A small image diffusion model, trained from scratch: 6000 steps.
Rows from block 6 of a small image diffusion model, named by matrix and row number. Rows with one number within an expert belong to one neuron, the router's apart. Each number is 128 + 32 x the weight over its row's rms, rounded and kept within 0 to 255. All counts start at 0. Numbers have three digits each.
After each expert's rows are labels from the 100 images, of 14848 (inputs lightly noised), where the router gives the expert most weight on average: "colour at peak" is the nearest of a few named colours to the mean colour under the peak; "peak at" is the part of the image that holds the peak. Only what is clearly more common there than usual is listed. The data: photos of arthropod specimens (BIOSCAN-5M). In brackets: how many of the 100.
# router: router (model.blocks.6.mlp.router.weight, 16x128, trained with AdamW), inputs 64-127
# up: expert up (model.blocks.6.mlp.up, 16x128x128), inputs 64-127
# down: expert down (model.blocks.6.mlp.down, 16x128x128, transposed), outputs 64-127

# expert 2
router.2:099155151097085153067122153087161190108116063098143165113121177114118056102080109174148167135072101101107116090108166147109132120150156136189161087183151182132147141164102124112102184121076133
up.0:133109109133125142118141151126138152103079113124166127162057181164138111133118014086127130108145164149152091179103128094152137128135108112154138077103157050172142107123110133110119090134163132
down.0:121207087124144126168115138099112131125177111094138125154225092140176075132091117110150086127128146154092119079122181143144085112142142074104165084184156184086078093173120107107118149187116169
up.1:133125118116100143154074196155193121066101148088138099123088078072110091078035151198127120126168143139134132109102114118144148114080139079172151095170154120163102084139110142092101111167143121
down.1:126071131064091111102111120102079132129119114148128179110114161136141150159191118090113134110074094143111136122111176077059191146185161147104097079099144105050160102159121095117090158151059154
up.2:106081098184089090181125060173137080082071143162142077156144099168116148211100076177086152085139131104132178193148148124181114111180145122084176125175084093112129131103141098149150116115119132
down.2:086167113138101093122194105152141153134114151097203146130117124126083123030153140166151196120128180164140145176166091137120132138098078084105151155134123161065160104100086184101129088153114117
up.3:132109162129167151120090150135140079125114115179098125119130134155137133148206146111160088162137102135125162125105104136097134190115153134100195109182188130132158126175131143140215098164102080
down.3:150086180096099177150144133160121130163140097111113116123178109093134103191119180097100091150105098142101132043141111117146152162115123104184166183098156161092165085167136141131166114125104123
up.4:150092152098152200195135126107151083096121130090130107072109164098105130101087089113145055095161196149088085098143093094141112106098136114112113117150174059104118143125125154100157067164152089
down.4:167158065142122125155122068122164147128119144131153175175126139120132174102124151134112119159127207136122075117160140088141111155168155121092164098186088148146110087144127063117159145145161136
up.5:182124091120133086099051145121181077107143116109097132102130167102106137150102091122145117089074199192205173155203158118167133089089150119131153143128161101123135140101182154094142077142114091
down.5:114090137138117110106108158131154184125114179174187137171119086187168152169198108129127112142140203153169112129186154122167141116110113120070108118085119167132117106128167089142079165137054125
up.6:144132126134102110163071165124068131102133150123068142122144134138084138161090101142138109141137141123141088118115108117137167188163142081129139127198106157108148106193102119148104091095107097
down.6:148075156136133107160181098196135110149120079113188101157093093137124140138179169123154138113113178090216165110136140163168081128093078121150117126070166124140085103110168135122165124113098137
up.7:112146124176142140123145149113145130094082139155119159113027089143116127142108079088160152080145108154178110139173130119154179114154135100120092175095111149125136136117137155088131145153121131
down.7:119147117118132146142137144130051116131121110125159130116190174135177128125142130175069089149113141176123149115082119196153167102102149171087146148148149121156171137151147096086093156126134091
up.8:136093117103124068104164156144108136119185102155141223105184101100146152113120185128142173072108139107124160117143197137094179080096109137091128154111142166177099148100132113224150089108141178
down.8:157106111104151155077058160116117094126156174138131085151117147162118116164182183093093048198152112099093109124108111152113107182092135126138112180102122083086138153170116142146192131091116057
up.9:140104102130135120098115101120130078137038123131173073203079160089105097102131146108112172134148098115109112144136088133140118136149101136114172080146128085201118177141127142197120109107112164
down.9:088188123076126079161154140128113173170156144079163162161156166186159136154108095139088091090135121093146165126135110108138059184135120101112172181149177139101124094123162130131119123097203060
up.10:049089091183084108152144104159093125117113141114177117136118114165183120218155087137128169153130183128115092094149091063185118157088115079158105125113158123156071096106148170118161120103164129
down.10:148062178132142137084161125136160118107087094135143136146145154156114161110067087125071113094138204156130165161069187169106124111147096119100121153096126095125155130117183117136151164127074217
colour at peak: brown (65); black (34)
peak at: centre (57)

# expert 3
router.3:215161118137084091098081104150092088115128146106078116102160128138134105114135126120148141128120156198218186172156119131122137162140112133083131119130118130128122083125206123101131108082134114
up.0:074127164177132150143171078140120164170124138129130084138105087097167104132188056152119136105128095135127142178137076129103118125160164140094120109117104143189133185141109195119113133149067141
down.0:140054115095118174148114184122149059210104087125134148146136125144127134119140159080124096101101102166137115131115199112130099124110137149147070102122158159151121140130153139074144113162179081
up.1:099126122138141063102118167185134151141162146129155103153135146065170107143163113111122103122096117109115123139094084096110130128127117031099157151196178157123158089125133121084100123109107133
down.1:162097123097080194152119087151161110149063096069090127111113080094054163097113131174141126163138126196118107090113201069131104088117098163121180120147110095190109098159095120155132123123167114
up.2:134112115125131168119138107123186059137124112148206124116101147145169155161122145076166155122110162162161113158135165129134111122172117077068120152087136114168168149090142130089133124148104100
down.2:117128149181077099163128114067109186158104121154221141123146123135148163098130111120159141114104132135082135183137145113131129170100161093119128094127094188095124143140135164112117103114154144
up.3:053136130165168143144150108130092090111171076114102137113098132117125120162161057147118094160148125082132105117091104066105144113078150118140171131116091128113097170097149153133119108192155100
down.3:120174111155155142186214160076126100144126092145122179171117076124091127160120148180168105129159101102178182116130111152140174141143188171131142143110138123040098146173133144097184087103123097
up.4:113083085159177131144111137156128126188175110179126102146106133167163131134193125124078130183097123159130138134123049148097081093150142129103152100143119115181111154186158184122114156108125072
down.4:131147176100141174124133074076101174110165110131122169201171141167093087132077135124100171054147111110160184129167124184187129127144090126123142076105085164067167116056106124110114122147175095
up.5:161137122140112135159138118180103102075113132109128103166108114184111059128075072197105144140102092090142091139117130087111200099116183181144127101123157112120041159131122164158101074126113100
down.5:129110162120110142135182111167132159136151088209161155097148050082123155137178165131128107099121117202158125114155168173171137044139114072116125168115089100131185103071069136128182129139151155
up.6:077100096085126123090151101157083184119148140153134130192166168163161138129141153093141138138158127101087114083141135123105157144086087140127158111161149083151093097161120126154132121088098119
down.6:138132138124169115153176147151106070160146075080159145074068147097108098101124113175129163128063097203153096159104091122096117170155131155123109081134077094125163115158154152099103124098133152
up.7:147080136057127148163082124053192114127155094115160149098113168078105146137100114127135124040153165160137120103131130124156123156076082109124087139201162108136132132161126122129139106136119129
down.7:096126166115117107057121160128193101152125179152122106127134152175076113095140127142124132167154183124113128166188117068133104176096161153150132104130112116127128082127167132107122171060128130
up.8:113097160090193176206123099131163109129122136116162145103130102177169174166234097155125154100141166169137118102137107117189107127141096135089159128103138097116105092100132165100140163144139060
down.8:119205143116119121078155155130123119120111123185131113140136188157132081093077105133149089167165128082151142133111151105159152108110176122146162177155174200077095152170187121147153097134157123
up.9:080128155145082138147153156156132107124133113146152129098074067083182066145186110138162184129181107099127119096137085170163126068099084169109149138051109148130139132101124133187106151113089138
down.9:129169070157108081143112153173150110103102166085140056100144117126098100046099079149137103120156132113171122147141123182135123157116181117122126102087204137127094118106128185119168124097156150
up.10:105156099157133137113131187134137111141050140096151121180161161110154140175127147099139094229141134125132087157128112060098144139156116076170154147154189143134098100169135096149212123172082094
down.10:141153085116083142168090105110133147181126053119150113163142142096147092142127127158058076172120089109132109182095116113108100180111089137160143107105128147119161115186128123167082076127123140
colour at peak: white (91)
peak at: middle left (100)

# expert 5
router.5:197053061070134163123130180178142169153073112094210150092125147137109136121119146164127133115150169191104041054081054088132170123117131150096129136094098115134157102128128119133100079112124179
up.0:131116180107125142176114136131131087092155166150124148128103108164145117072128144126143106111151123126147129144200096100207179124078132134157122110117063138111074152113121106103153119126126133
down.0:129113157138075139141078186105189087152118144162065129107107152128197177097166198082159145106095116181159092044123150123148157107159117198160093101125115099090071121155097140137127159080083094
up.1:132118111150094096101132161091160102178119180171155130119113160129079166151081144102168115091182132083129125110144141092091115147129161154115165128105087140156157183106153162121128154168120073
down.1:142145134149127143152121136107122137103123102115099049144190153048112144121153147165165113124146142168133117171105128113162110117205072119142132130104164156143152172106095042139111149084110143
up.2:096122126126104098116122211120076116142076071120111155120086132125117070149084132165126072139165113097119148131157110152084148107162167113093142143139153152137176143154124123151116178224092164
down.2:106149146149153137090155122102083163102110153160216157162177152117174128144158084132100160149065152229136160140095175123165122069098150138099141125190181145157128079127135102108024107122192139
up.3:126119113140140117116066131089106130145076123111103152160149152144187087100131142149178176146118092128143167121114136121094110159163145101104172141135102131114097135180100111148117116090039123
down.3:131132164126175098112168170107109158164119129108109119095081147168114136094145087096133124071124080075139136086113066149096088149145120099082127197178179186164114108139122092115164121113139107
up.4:107172154185135133107090163143111094117181150106141102129087066092137146165098101116097168147128102157168137155156142153138055184085130072107095133138204128114132138114176158066131112149135153
down.4:144101101096096134178113099164211149072138110163093129101120077138122103103101079133164118200146140094154133103113118154189108129152135101119125160069062114167175121184182120142074174110098114
up.5:164117145136115160103097133110110116120124120170093189126144086091145153122094136126135108111113119135143124105129188197135057061088147109164177124116186098144150088121201153112116149170205124
down.5:111148077075094107112162113103175125134049081112163153195105094123106119176123109113205127066145116133125107110134114134159126120108185133104055104129220090133117129110122134112133173058153086
up.6:098109149167135131119139108177085121118161159129111133115121095136129158060142078109199137096096106113167137102166149195155080077107189132135198154097162134115117122133176189094140130218150121
down.6:129102094165146092059119153136118132130110183160126127073175099047092129146170115097100093132129128132151162168118100074136084153087146149136134110135149145121109080088142095140087168087203157
up.7:169094098113084167115146149076138107080127166157105093133101102177124137059133129146151117129148148137127107168123101136122151153121164134143111153149081138151134166113110135142113133150131167
down.7:136145158145141138158063169106092140166113074117098111142105140149079129150164131151160173137140095095194138129113135122102107106170086108180176144121133091151121091126059149095177113121115079
up.8:121113153157104069125114130137137146097137134155124184101131132142109174156120143112175159136174122099115081110150080131065041150102135082115136147085126139191135107133126119121100152199100080
down.8:154119127139131156210149132126126148131106131102124051174155107119085094063138096136108089175135160147127147198086150155080111135168070148125132140106128117100105113156147078138162115069185036
up.9:125141133101137154113125133071117167160114097103085196119166111111122188163199079127130109127128110165157166132186201174095099155132132137130114115096147123094128125080116102155076163164129113
down.9:120178119155081152083122149150156077103133158120107088168101110103138082096156113117120148108132156164131114100125087122146120097124124097087151151184101114163153109140125165139173088207134122
up.10:101165119097119103152131120084115144130155105143118163081108079117082104195146122150155108147106120157170119134122205168113074100125150140120164078132130085118114177073148187173125131131135117
down.10:077134117092157115125073146112112130154135122145186109158113106110106151113128141135156168117112115097065111059122054122124153108101172130159150151207148131120148132158182150140138088131162155
colour at peak: pink (90)
peak at: middle right (85)

# expert 8
router.8:130151115129187183152157099164148086116099125145115111132124078161180168124176134052110094120201113156139122148121112112152116166179115102128112138105106108052135123139122165091179152152188090
up.0:098095156184113104159086146092127123109102123155161069160145138214127148162116174087128197129113100105131089126118136138220104153194111102179105111180122078110125110173137108075134158140129078
down.0:137108101122110144105158154141126163136153092098115136112132143127189138096120118169118114153099189107075192126140118159138091079092215124150148103124170119155104099062141057220086126130106128
up.1:148142090163161065142125116178105104088142182076155126177135172131140087154130099134161154096155081098153119162104062076125160237116143115131183118180117122107084168129114137104145074118113132
down.1:152110178139117049147080146121100149171106148102079164141197119148131105104108155123137149159138146154144180093139154127100114101087126094122134146112126143147120115084141133177145165149133073
up.2:180056067070113129137124187100111141124100136079148130144159140121119156148144118104188126107105194192147071079118150111098161145078110150139113175127164136179120078125146145157152111106143134
down.2:107135116160142188117175149133115064151112139113102095092124056225184105136159132096179140177126055137173127171146185114111167120169143174096124115176144121109176157077115109178141108102097110
up.3:117101157216134085109150100140102151137105207115120142122114114188196088126175110104191115149149160098147148190098158122137154146145120175144134088096092133117107128156104161142137081117078121
down.3:115163080111149106104086088091113156130181099144168133226199152143116108098093101188113198086159095154168136120137136115139153051152128083132111122109154161148147119182103084116118137203112115
up.4:082113146156131095112111125141136129095100201119153154124082091189097089145099118148128127113136093110152090076087115077130158172113134149135148106137119204136101091129138122126160097110068124
down.4:116161114094102131126062168168101137160092144138094140087137160124168172086145153178111118133075112112109152110163109109096125176158142087199113091101150097130135158121121088044129130165157130
up.5:146116147148139119119132163140096089141141146119105106118117121166199119131137172085149101151151121151143110126085119143094175136140085106107131143157113188090147132162130114152192096163140115
down.5:150145115099089123080167096147185142152159094141150156173079120113049067104128166137154188099058085099124115122119149109162116094165171107140140055128152105205127083141165135114131136135116139
up.6:163116132107107145115152117097076131163123149163072132104056071138140121160160095119157119165156174143181119109139137115109133034126142166169107178099090087131107108166115152131138118143172135
down.6:103118089102096076098130126103168167118113164086142139166140117134146120041139134133099164100110106106102146137113222149077123071158174121109113086123160145149139142128095075166084072098113104
up.7:148094131141080081119141117149085155112158150128087119203122118084129164091083108114107170033119123138139095090166150174167096130130124128121185123147145155133176118127146106102117107158153169
down.7:107160119137106110141162102094121188122133127127130080086151116167150157084096102122137118155093117166130144112084198071112123069057145126180107066172115093155098128079149136141029147113098057
up.8:124120141120113105093079125129192074135096133153144115174118089108097131039107141121121049169147128108138135094129150137147107179153153089152178104171146126131106115118173116105145103133117136
down.8:121126159084096088091201096132119142134145075182055089111103125065203109178098167082110065105076125160130151143143106181111132117157142200111083106097089134114139122160113141159115137137155141
up.9:187136123106121097136099145110095124132185162133061177194191151130175155085163137090127113113123120112104114115140185104093170090104119117118109144162169164179138016182148074153175111116166135
down.9:189127075128119117170095161156152147153161193151162143114164140163112111186105157101119089176092105080099179171108157141133182130154165204146195156099119088105104172122062099121162135100102085
up.10:162100168193119085126122104104151099152175104099111099115087161119179081162116115113193129071121135107159125162081120181135066131160135108077113102121124202122144166110093152108122116153160113
down.10:128058176118095114147105164117132154114188039065153168144147121127091131123184187177146160132121132143116177138142087118121149072139148153158142110088096057128135096114131085153120152156172143
colour at peak: white (94)
peak at: bottom right (66)

# expert 12
router.12:128072087079074118104145129106069147127173158111115121199098092115145121142143153099108105138144162226207157155127162149100125113074125154172112055138140041140143118096145087160132153115133118
up.0:118127164143150173139156166141132150189130121064158112107137114129137160126144104128077111152154155177126113101176145123059117057097111117139125168137110141120113153082104105125109096142034094
down.0:123143081148115122120144113107116177094085098152109158133123122144141143148120130121145074191107124085141129085098146174150130127140100112145142103114141114092143133135101141123129154090190105
up.1:151121131172150158097140192151185101141112145154178123161166120067090147117136132146112091135130114143109142113113126068078125149096044184140146100101144122091078105103123149192106105140132158
down.1:186125094095113135158159121155062161181076076164143098098122097201134082155154105138086098113140068122133137091156077112104163097145153118188122133124095129177120174207108190138134093121133141
up.2:135105144135145126087123176144152126109134131136135114143067149107143128161120106113053109132092099137109086049096133136139115090104146135183196133124145131142180123097138110187116156104138117
down.2:095184156070109126153120102112094138085062114122164163122082146132069156098106145089093106094116117156136091125147172121169154175115127109103069162118133109132065170221114132099142092142135129
up.3:118137139073129101094140103103149139150121150172200168146157198112139092125147087129189160075102146131106134068118142137089121100070130120119141112158142150118112125126102071118092146167085144
down.3:122147030124173144127126171135118118158167106140112103110128095150145111129163137147115088161112153146113142145070170167205113155179093132135145151156057139146119095138205133104144116168140132
up.4:168115146146125097105118114145121058180124120210050163157101111086147165168131098150112101113124144108107125134158082098110138107131161137125128182139174137112154103133093120073100132107079185
down.4:103131119132169173117136173172084118103090131183122184086140131136177140124098142118165092105179122151117103169185128103139067113119174107136180167123134090145098119109133111153148047125128106
up.5:120085099117165179129148182126137160176100148116207118131120122125070093166101127172097085164122164097087152124110043140109103135094168125121082096170104124117145118098121115137104109172124156
down.5:127187096188124114190106093151130115122140073096137120116077167121099118111128092143158130105121125093120156135114175125188187105170128116168206233138124122106122127152207116162114081122137104
up.6:123119135164138151096137175118108119147079079098179111140082217178126103121126164107128138129128095112136154089075123148125139132153122087139130134116108173122096159200092084136160132154134142
down.6:150122086085160132189177100099129063133157084149152141156132150120122124142128133156107100138140090131145120149128134074181095106154153155161102146137119154106080085146164135144104192152111148
up.7:183102128108172141166091127115161110116161146149124090123122110138129074150164119148138140067153100121128135224128131136219142076149177119132125161142118128099104170153144134102136122055146177
down.7:153116106138158145031128167085103068075151135158141105135130149134068117181177114117085083114180123113074190104157158129107121108118087154148120132078136093153116143109161160109106163140126103
up.8:169101151134138140183123114157159098179102117165145150108071113108135098059115135174148129123099137115078123134145074129181087128157140126097170138153110183149090173191111168147133094115154176
down.8:176134110151109134115164137098182084089144049102143068163162097148117107155138082082121095177156133078154142114102149174137116096155113120128124142079149069127144049169120149135119157072095101
up.9:162155189112134183115152149132142097159075161110160118112122118070123107130075070158100159171134115081103117126178153108136171108106152194120123135122161189149119141156109185129137060146107101
down.9:136129147144131107130122083177130130126184148179161190121125140151112144135095110125181124122125180208133117138146167153165145157093118145106095188134137168136113200113148077074074151130193147
up.10:124104109123194107116119158133153118168110140083175160128094109165085090121116139133146103089123115135106145165115121150090142139094141095120115102179151163108179123124094092137122171143134186
down.10:151153119180065116164114145147113085172108100137081097115120122127189127158161102097124135169157076111158065163131177084134145140134111179124205136088064143134103134106149151110158105166112132
colour at peak: pink (96)
peak at: top left (100)

# expert 10
router.10:048075168151143167138118118107136128111132152125164164121134143137115121128127119114157087145141125066099071101161109111138159144130140123128132128120129103148107145121115114127127096155077148
up.0:103137139147205140142143131117166040130132107161120101085067105088178189123079091103084148124107121087140168090161157094124149116114157076145120151139129152133143143056147197131163125086121146
down.0:164111087136058158117112143157161174118152144112108114101104123164091129137152120170098100124165121149108180167116108164132131159163137173113147140095109130124036152122133043075180119147108131
up.1:112101129164177170155131109125146090114156088156158067081076105099124109139131154098160151063104136112152123156140070183132037137149086079096144119124139124146140145120151177137132141142166108
down.1:141154160198052111196180144078079087148176214136145102110101188151114115094126100143074166165140096158123099108138156038149136113124175166099113192143153145170046100174130117118124172150115130
up.2:170190141139064099177109131165090129131060144105117123136153164157157114077120096151170184094188143184176141139150152100201175156117139132115153151109097177091090079135127123100156079112109119
down.2:136114125108132181121147140075160081084113164169101118126137192086132159122107156129140100114108144125040115132166063162104123145140111158174098168120139176152166125203105162117170138095123147
up.3:184133126150108118136134141154178087133094137121157092149140190094165091100122102148126151124130203199176151120074145113146108198136173054113153167120036136104107141109178216151095085110086170
down.3:101127052117098133162123093118117076150084166141102132177166190149138166133125131119138100114144119102122094154205128109167130094109186106114095171125131214110153129121071065170099130118211110
up.4:091119114106188134090094094078135135147091143089134176151120134147098165183130141116142083221159118141130102100092150124074143166137115115155084141095124147090149099165185128205094125142133096
down.4:123067110136130114127185109122153129190085181167100128147122128127133135087154121139056048113145107121160155137138120144145067117115110213109157158180108141144152147188125149067105084187118111
up.5:137184154168117137059122078137071091139145163171099095167093129126169160138156148058076127136130061130162147100143157119101108144163134137177142104161100133046128122145143109203191148091117137
down.5:148085162170099177136134163168110192135123165178134089148073191094137136084115123123161111137146115058102168108107145065211180114155128111179117161104086121131128129145093158133154107117112142
up.6:136122119124156168133155162156078137119137092120066141116094076094130111149121093065130146115120148151153163125135166169098081097071158112088136164096151144101157120145198183104121158166129173
down.6:133149187132107162105141093146106099206112108135100125088142121094084136153108152147184174149108105124094134025140111073100033134139136082117140173180118114117131102090132103131141144124160100
up.7:174129129112167112158116085141151135115182105175107139062103130171121126061125084102171119053167130129127124137149125125134118094114151183103145129133115112137135133066114140092059120085199127
down.7:084093074147140095116115179127130133180109181089175102162160053094197090130116143141117113195096108164119157085131108153109121107104182130114117104119147107148097091123202089152174142130113130
up.8:087141132217101092142167154138154104140136189145137097116168126173124127140162143068131116071142169142124115157072164098114068160171091128115145157079152186137107095169113137137179205162075094
down.8:115076142163146180143167093092174162139119126145079226181100158101104135173111125156182168117130081086117115138104118073129159139154104086114151101142186147106055115161145172092129098147126126
up.9:201119082113106102132102170130191129091117088081146155126120175129111090143095138191182215116180148174135100098124127126131199178103180076114129170129091083121115130120097126120104115052141149
down.9:133172114151094145126073113110108103097101180188196121106139162105149153107170102115103121130108142167132127119125120173128135130093118159153141108084160126088099139152153114127113151090104150
up.10:115136121210141152124108143108134179125181135200103080117144102163160129135108148167124153130130115121153111196070199139120137168137171140116138079182118129147111154160129160191118106103105102
down.10:112134134123117180186097106117155153122178097094173171146156098109077149115078150138210138112088098109124153023158135051085064114108119172121122173108129129122132176141185118117136125129151071
colour at peak: pink (89)
peak at: top right (90)

# expert 0
router.0:190189178096099094120077112070137100135110104102090134127158104099088156119104130103116118103118032103156151187161101134131170088120127184131072141130157104094143132133105105102109110134099158
up.0:160173113142082128214080139161095118113099118080127088158109144144165099139109147166120153117146142193201073120142088114136135138108122089180136127174119128136100149185106110133129125107167033
down.0:127090132159078154111198125103124085104116094162068142080145132140140125166127133038140074098078157131126172144121126147091108124090141149109172131137120159139201112147165122119139174095156141
up.1:114118128154109141131136097174077115105243150120103136148120120095175082190171143119126182091100141157113170104115050113124191145088124082139144170173088139141087143131114125136147107107142104
down.1:158153144087124106145102168113108155153114098126095071127175140140130134140120137149125176143050124107132112200120140175188160127094173093096161160137056129125150144176099142087143139133094116
up.2:102100100191127123091187140146156154104175149157156053137100157186108125215117168167133143144100099135113123154055145135084102119118165120134137053157074188119144104146107124157136178101088100
down.2:070117150135155149212151085068117129137153108131184191153175103150161128119156182129194131124070092155159128106118109111152093118178160114072156171131135111124116131134137131051191134142109113
up.3:123115137152135110146087122167160050122175137109127149150158144175113086097055179134145077187157087119102128066116151173183138136197119097131129121173159096083069072140165061158135067072165144
down.3:120142145134101088113159112121156124139065143165131119128142140106101075148170113145112168149077155100144074164093104123096112092160111143081101145123096106155191167153124147124136129158091077
up.4:100131091182153122150150181163124053164129106069150109137116168141120091182143157115081095146109133128115124142078079103140143164125105091152176125113142099106144122099113109191087168177144153
down.4:096125141116118127155160127113090097103131148155125074112134107116187142145144101154150128170132064137142139109151118204083145138109145147167127117148130104088176076183133091148092120146110161
up.5:080132159178187110156162119159163136101172144243087135143088100132141172139135131122125161108065069080101108103116121142105122095135179120105156134104135119131106182087171121144148173100168087
down.5:085083088084164151107106129158151181083149092056126108155164155123111152118160107167078101138125155171109101149149107069124181108125138126126103126063158049160152097150082094141152111136101110
up.6:095162139176138206096086099161152154142129122172136170128063092123155109123146092121055148103128125122191135085119119132160157149132111134132139047124106081130114131157152122150164133122149089
down.6:166144129080087126100154135122141147145164092129131163143095108115120100166127115115177153101164154100090111156134156143139154093050099084111098104150178128139115159125155119168128153147133175
up.7:087110153163089112100118068134104123152115175137162105166159161167151100172171087220067118154159130146125146140113121082122176178096110125158113119150095143156097105126131149170158118066096153
down.7:106136136091084100124143171096158086164151087107160124103145080111109148119110124047155142116078126148097151078117165168141123147115135143119142159061099107136177095122086134063134132208115123
up.8:141124127131124111152116181173106127038160193141175124152116173134150125158071135106158217108165144135131098152115073101140124182092166111112141115181097152193106067061125143147133123104104085
down.8:102114112186134116098138127078120101137119096187157126094148093159093092189170090078172156135127100186155108076127140101161085097134117153150147120103133130088105145103164114067079169102141162
up.9:140110137162127156178163104131072125127177108172120126126120072139180116140134150049110086126122114137153137131158091119086036127197112101115161089123121121153141136114096146111120086133141184
down.9:153105132076130073111142136117114089096124130138070128121110205154138094099096101098113122118129116112100154114085138092140129102145116104101189175062184176155044167111126129137100131109095068
up.10:119136082107134131126110068124118162131100097127125187160156133093129076178173102177086120156138131104145113154114150088126177152137152132107139157143166143106134159149139136153127123137162101
down.10:135165133049104111185157136121087123115125072095182104115156107115142118143103138147091167118093152155130113109120138171157157147145068168137085147090119119172118145146050134130171102083105143
colour at peak: white (95)
peak at: top left (87)

# expert 1
router.1:109186181222114164096091096137125118114141129136076145101132152135115093122136125112161141142133007070165102136122148153124121125169106102126156140135127150142090131163139113115153123148123108
up.0:078151153135170184112096097125136100143124129149166108128099119090155174162178116068080116119116100110116100075155156125136066108153138105160164123138141117146123177124134136141171110189095103
down.0:151091129114096154171153185101159099173147152130094142051078184159084140168043096132113103120118093143078144147119111070114138161107104152084161114125159135084136149125132106165119187085121168
up.1:160165121104116094159121112140116090122162136131072149150116116115194129133076144108072125109172103128117187115157077084126141146095087112079111160125176155146089086122117159137160118052144187
down.1:125139084143106201067110116133140133064080141141196125149147105136122102127154122095132137176126113122135081128151152133195160102118131131160131139094061146128106156134150144139147082127126113
up.2:185142162102115094142125139164160118100067127134112083114166154082141132163059137125164151104116123167146196121165101101134138141142115085109141155093171170100185101117132135121101122110150182
down.2:131151172165126087146078158097139118117113106079175130161045148120165142137118132099175126125149151087121070054128160171108131140082130095092093146110099131143130096093136105100120136138140128
up.3:204109126134159108120155136150104067132125047116137132084138125168081134135135123103142150155168181169121135129171108107106131139113167127075141116090165153132128137120094124107069121119100145
down.3:166110147121145112134133081146104164181082194180175124122168123205154130084094104109170132130111152098177081077125087137168173128143158141168126087103121118152103145134143021190205140114131101
up.4:138074111115152154131085114094160076157126101128156188130083177098102122111140145122162086086130166162132109124163156132125116128142085093142142088122137140108187108134137130134079109112101143
down.4:169103142085109120124131169119132127105107164123136136108132160164185144111132174165114144118074101100114118173112087104143145098090138150125172115195168087122068125086098161127108146132142110
up.5:084105118110069121094135109155110122091045173142167131109124135152179089093120117127099069191110143136173136117138144146141166103147194129145166102152175124137077083124164139141164052103097162
down.5:122181105124147105121095137121083126174187092098121161130163124138130163167176118119161122174089114179078103132109057112111081094127114124145106100190072123146214146132131128109171134108203158
up.6:096137106144158113158174146143101129102122071156119073123111130165155161182152102203123171133091112132143162091153079144090156127126197119120168104091058180105166130079189144197108190153166121
down.6:143114124079095172113107082095171133137167113090121132176139142139157142041145128136143091128124149084157089193145157137153090139141119132122110136139141167074104132140099151119170106115070084
up.7:109095113153122059074170130177085088147099147141137146118125124107107107178085122110148151136191155128134088116209092117145145135136138134113160116128115121096192136090142116137103101179137164
down.7:123194129156133164172127208067119124104183093132174100149133103119157113103152152165093109115155132157081153075095120076143145119109103113166146132143091150154108129168088158137117118075196110
up.8:119082082111121116170140142135142198147185112173173152141150130151121134088189175168144134116113135129058083137118123085156164098107137117140136152143157103134125075201102138137144115104135130
down.8:096079128118167098200138137100142129112174148159087117153073178089159156215037105112118165112108129043152170084109147165168159137135142122119129144092153074090109175147166082106141148150167117
up.9:126127134105147109151122155158134192153117178058126161155071100136132132154122093120143185122129168165143110134117106122106109154076140136103117186116137167130122114168104170132131208153124066
down.9:093116063155109171173140169140126095139170100199114054130123093124108093161097097101157140128147141080167132059150141136149184084140137159072088079095118117161132133139170108094077101141127150
up.10:135102110143099101107165137118198073079067184111140106110107157124102096097061145165161096075164107117145152171126104186142159092089108143113114124089122126189172186141120115188127165143131166
down.10:110149146089108135164129080163088131113195125176121181073136103137218130107153102108105115104103126200182109122155136168071121108116152115141130087120121115143094130126091135109122095118050156
colour at peak: pink (89)
peak at: top centre (79)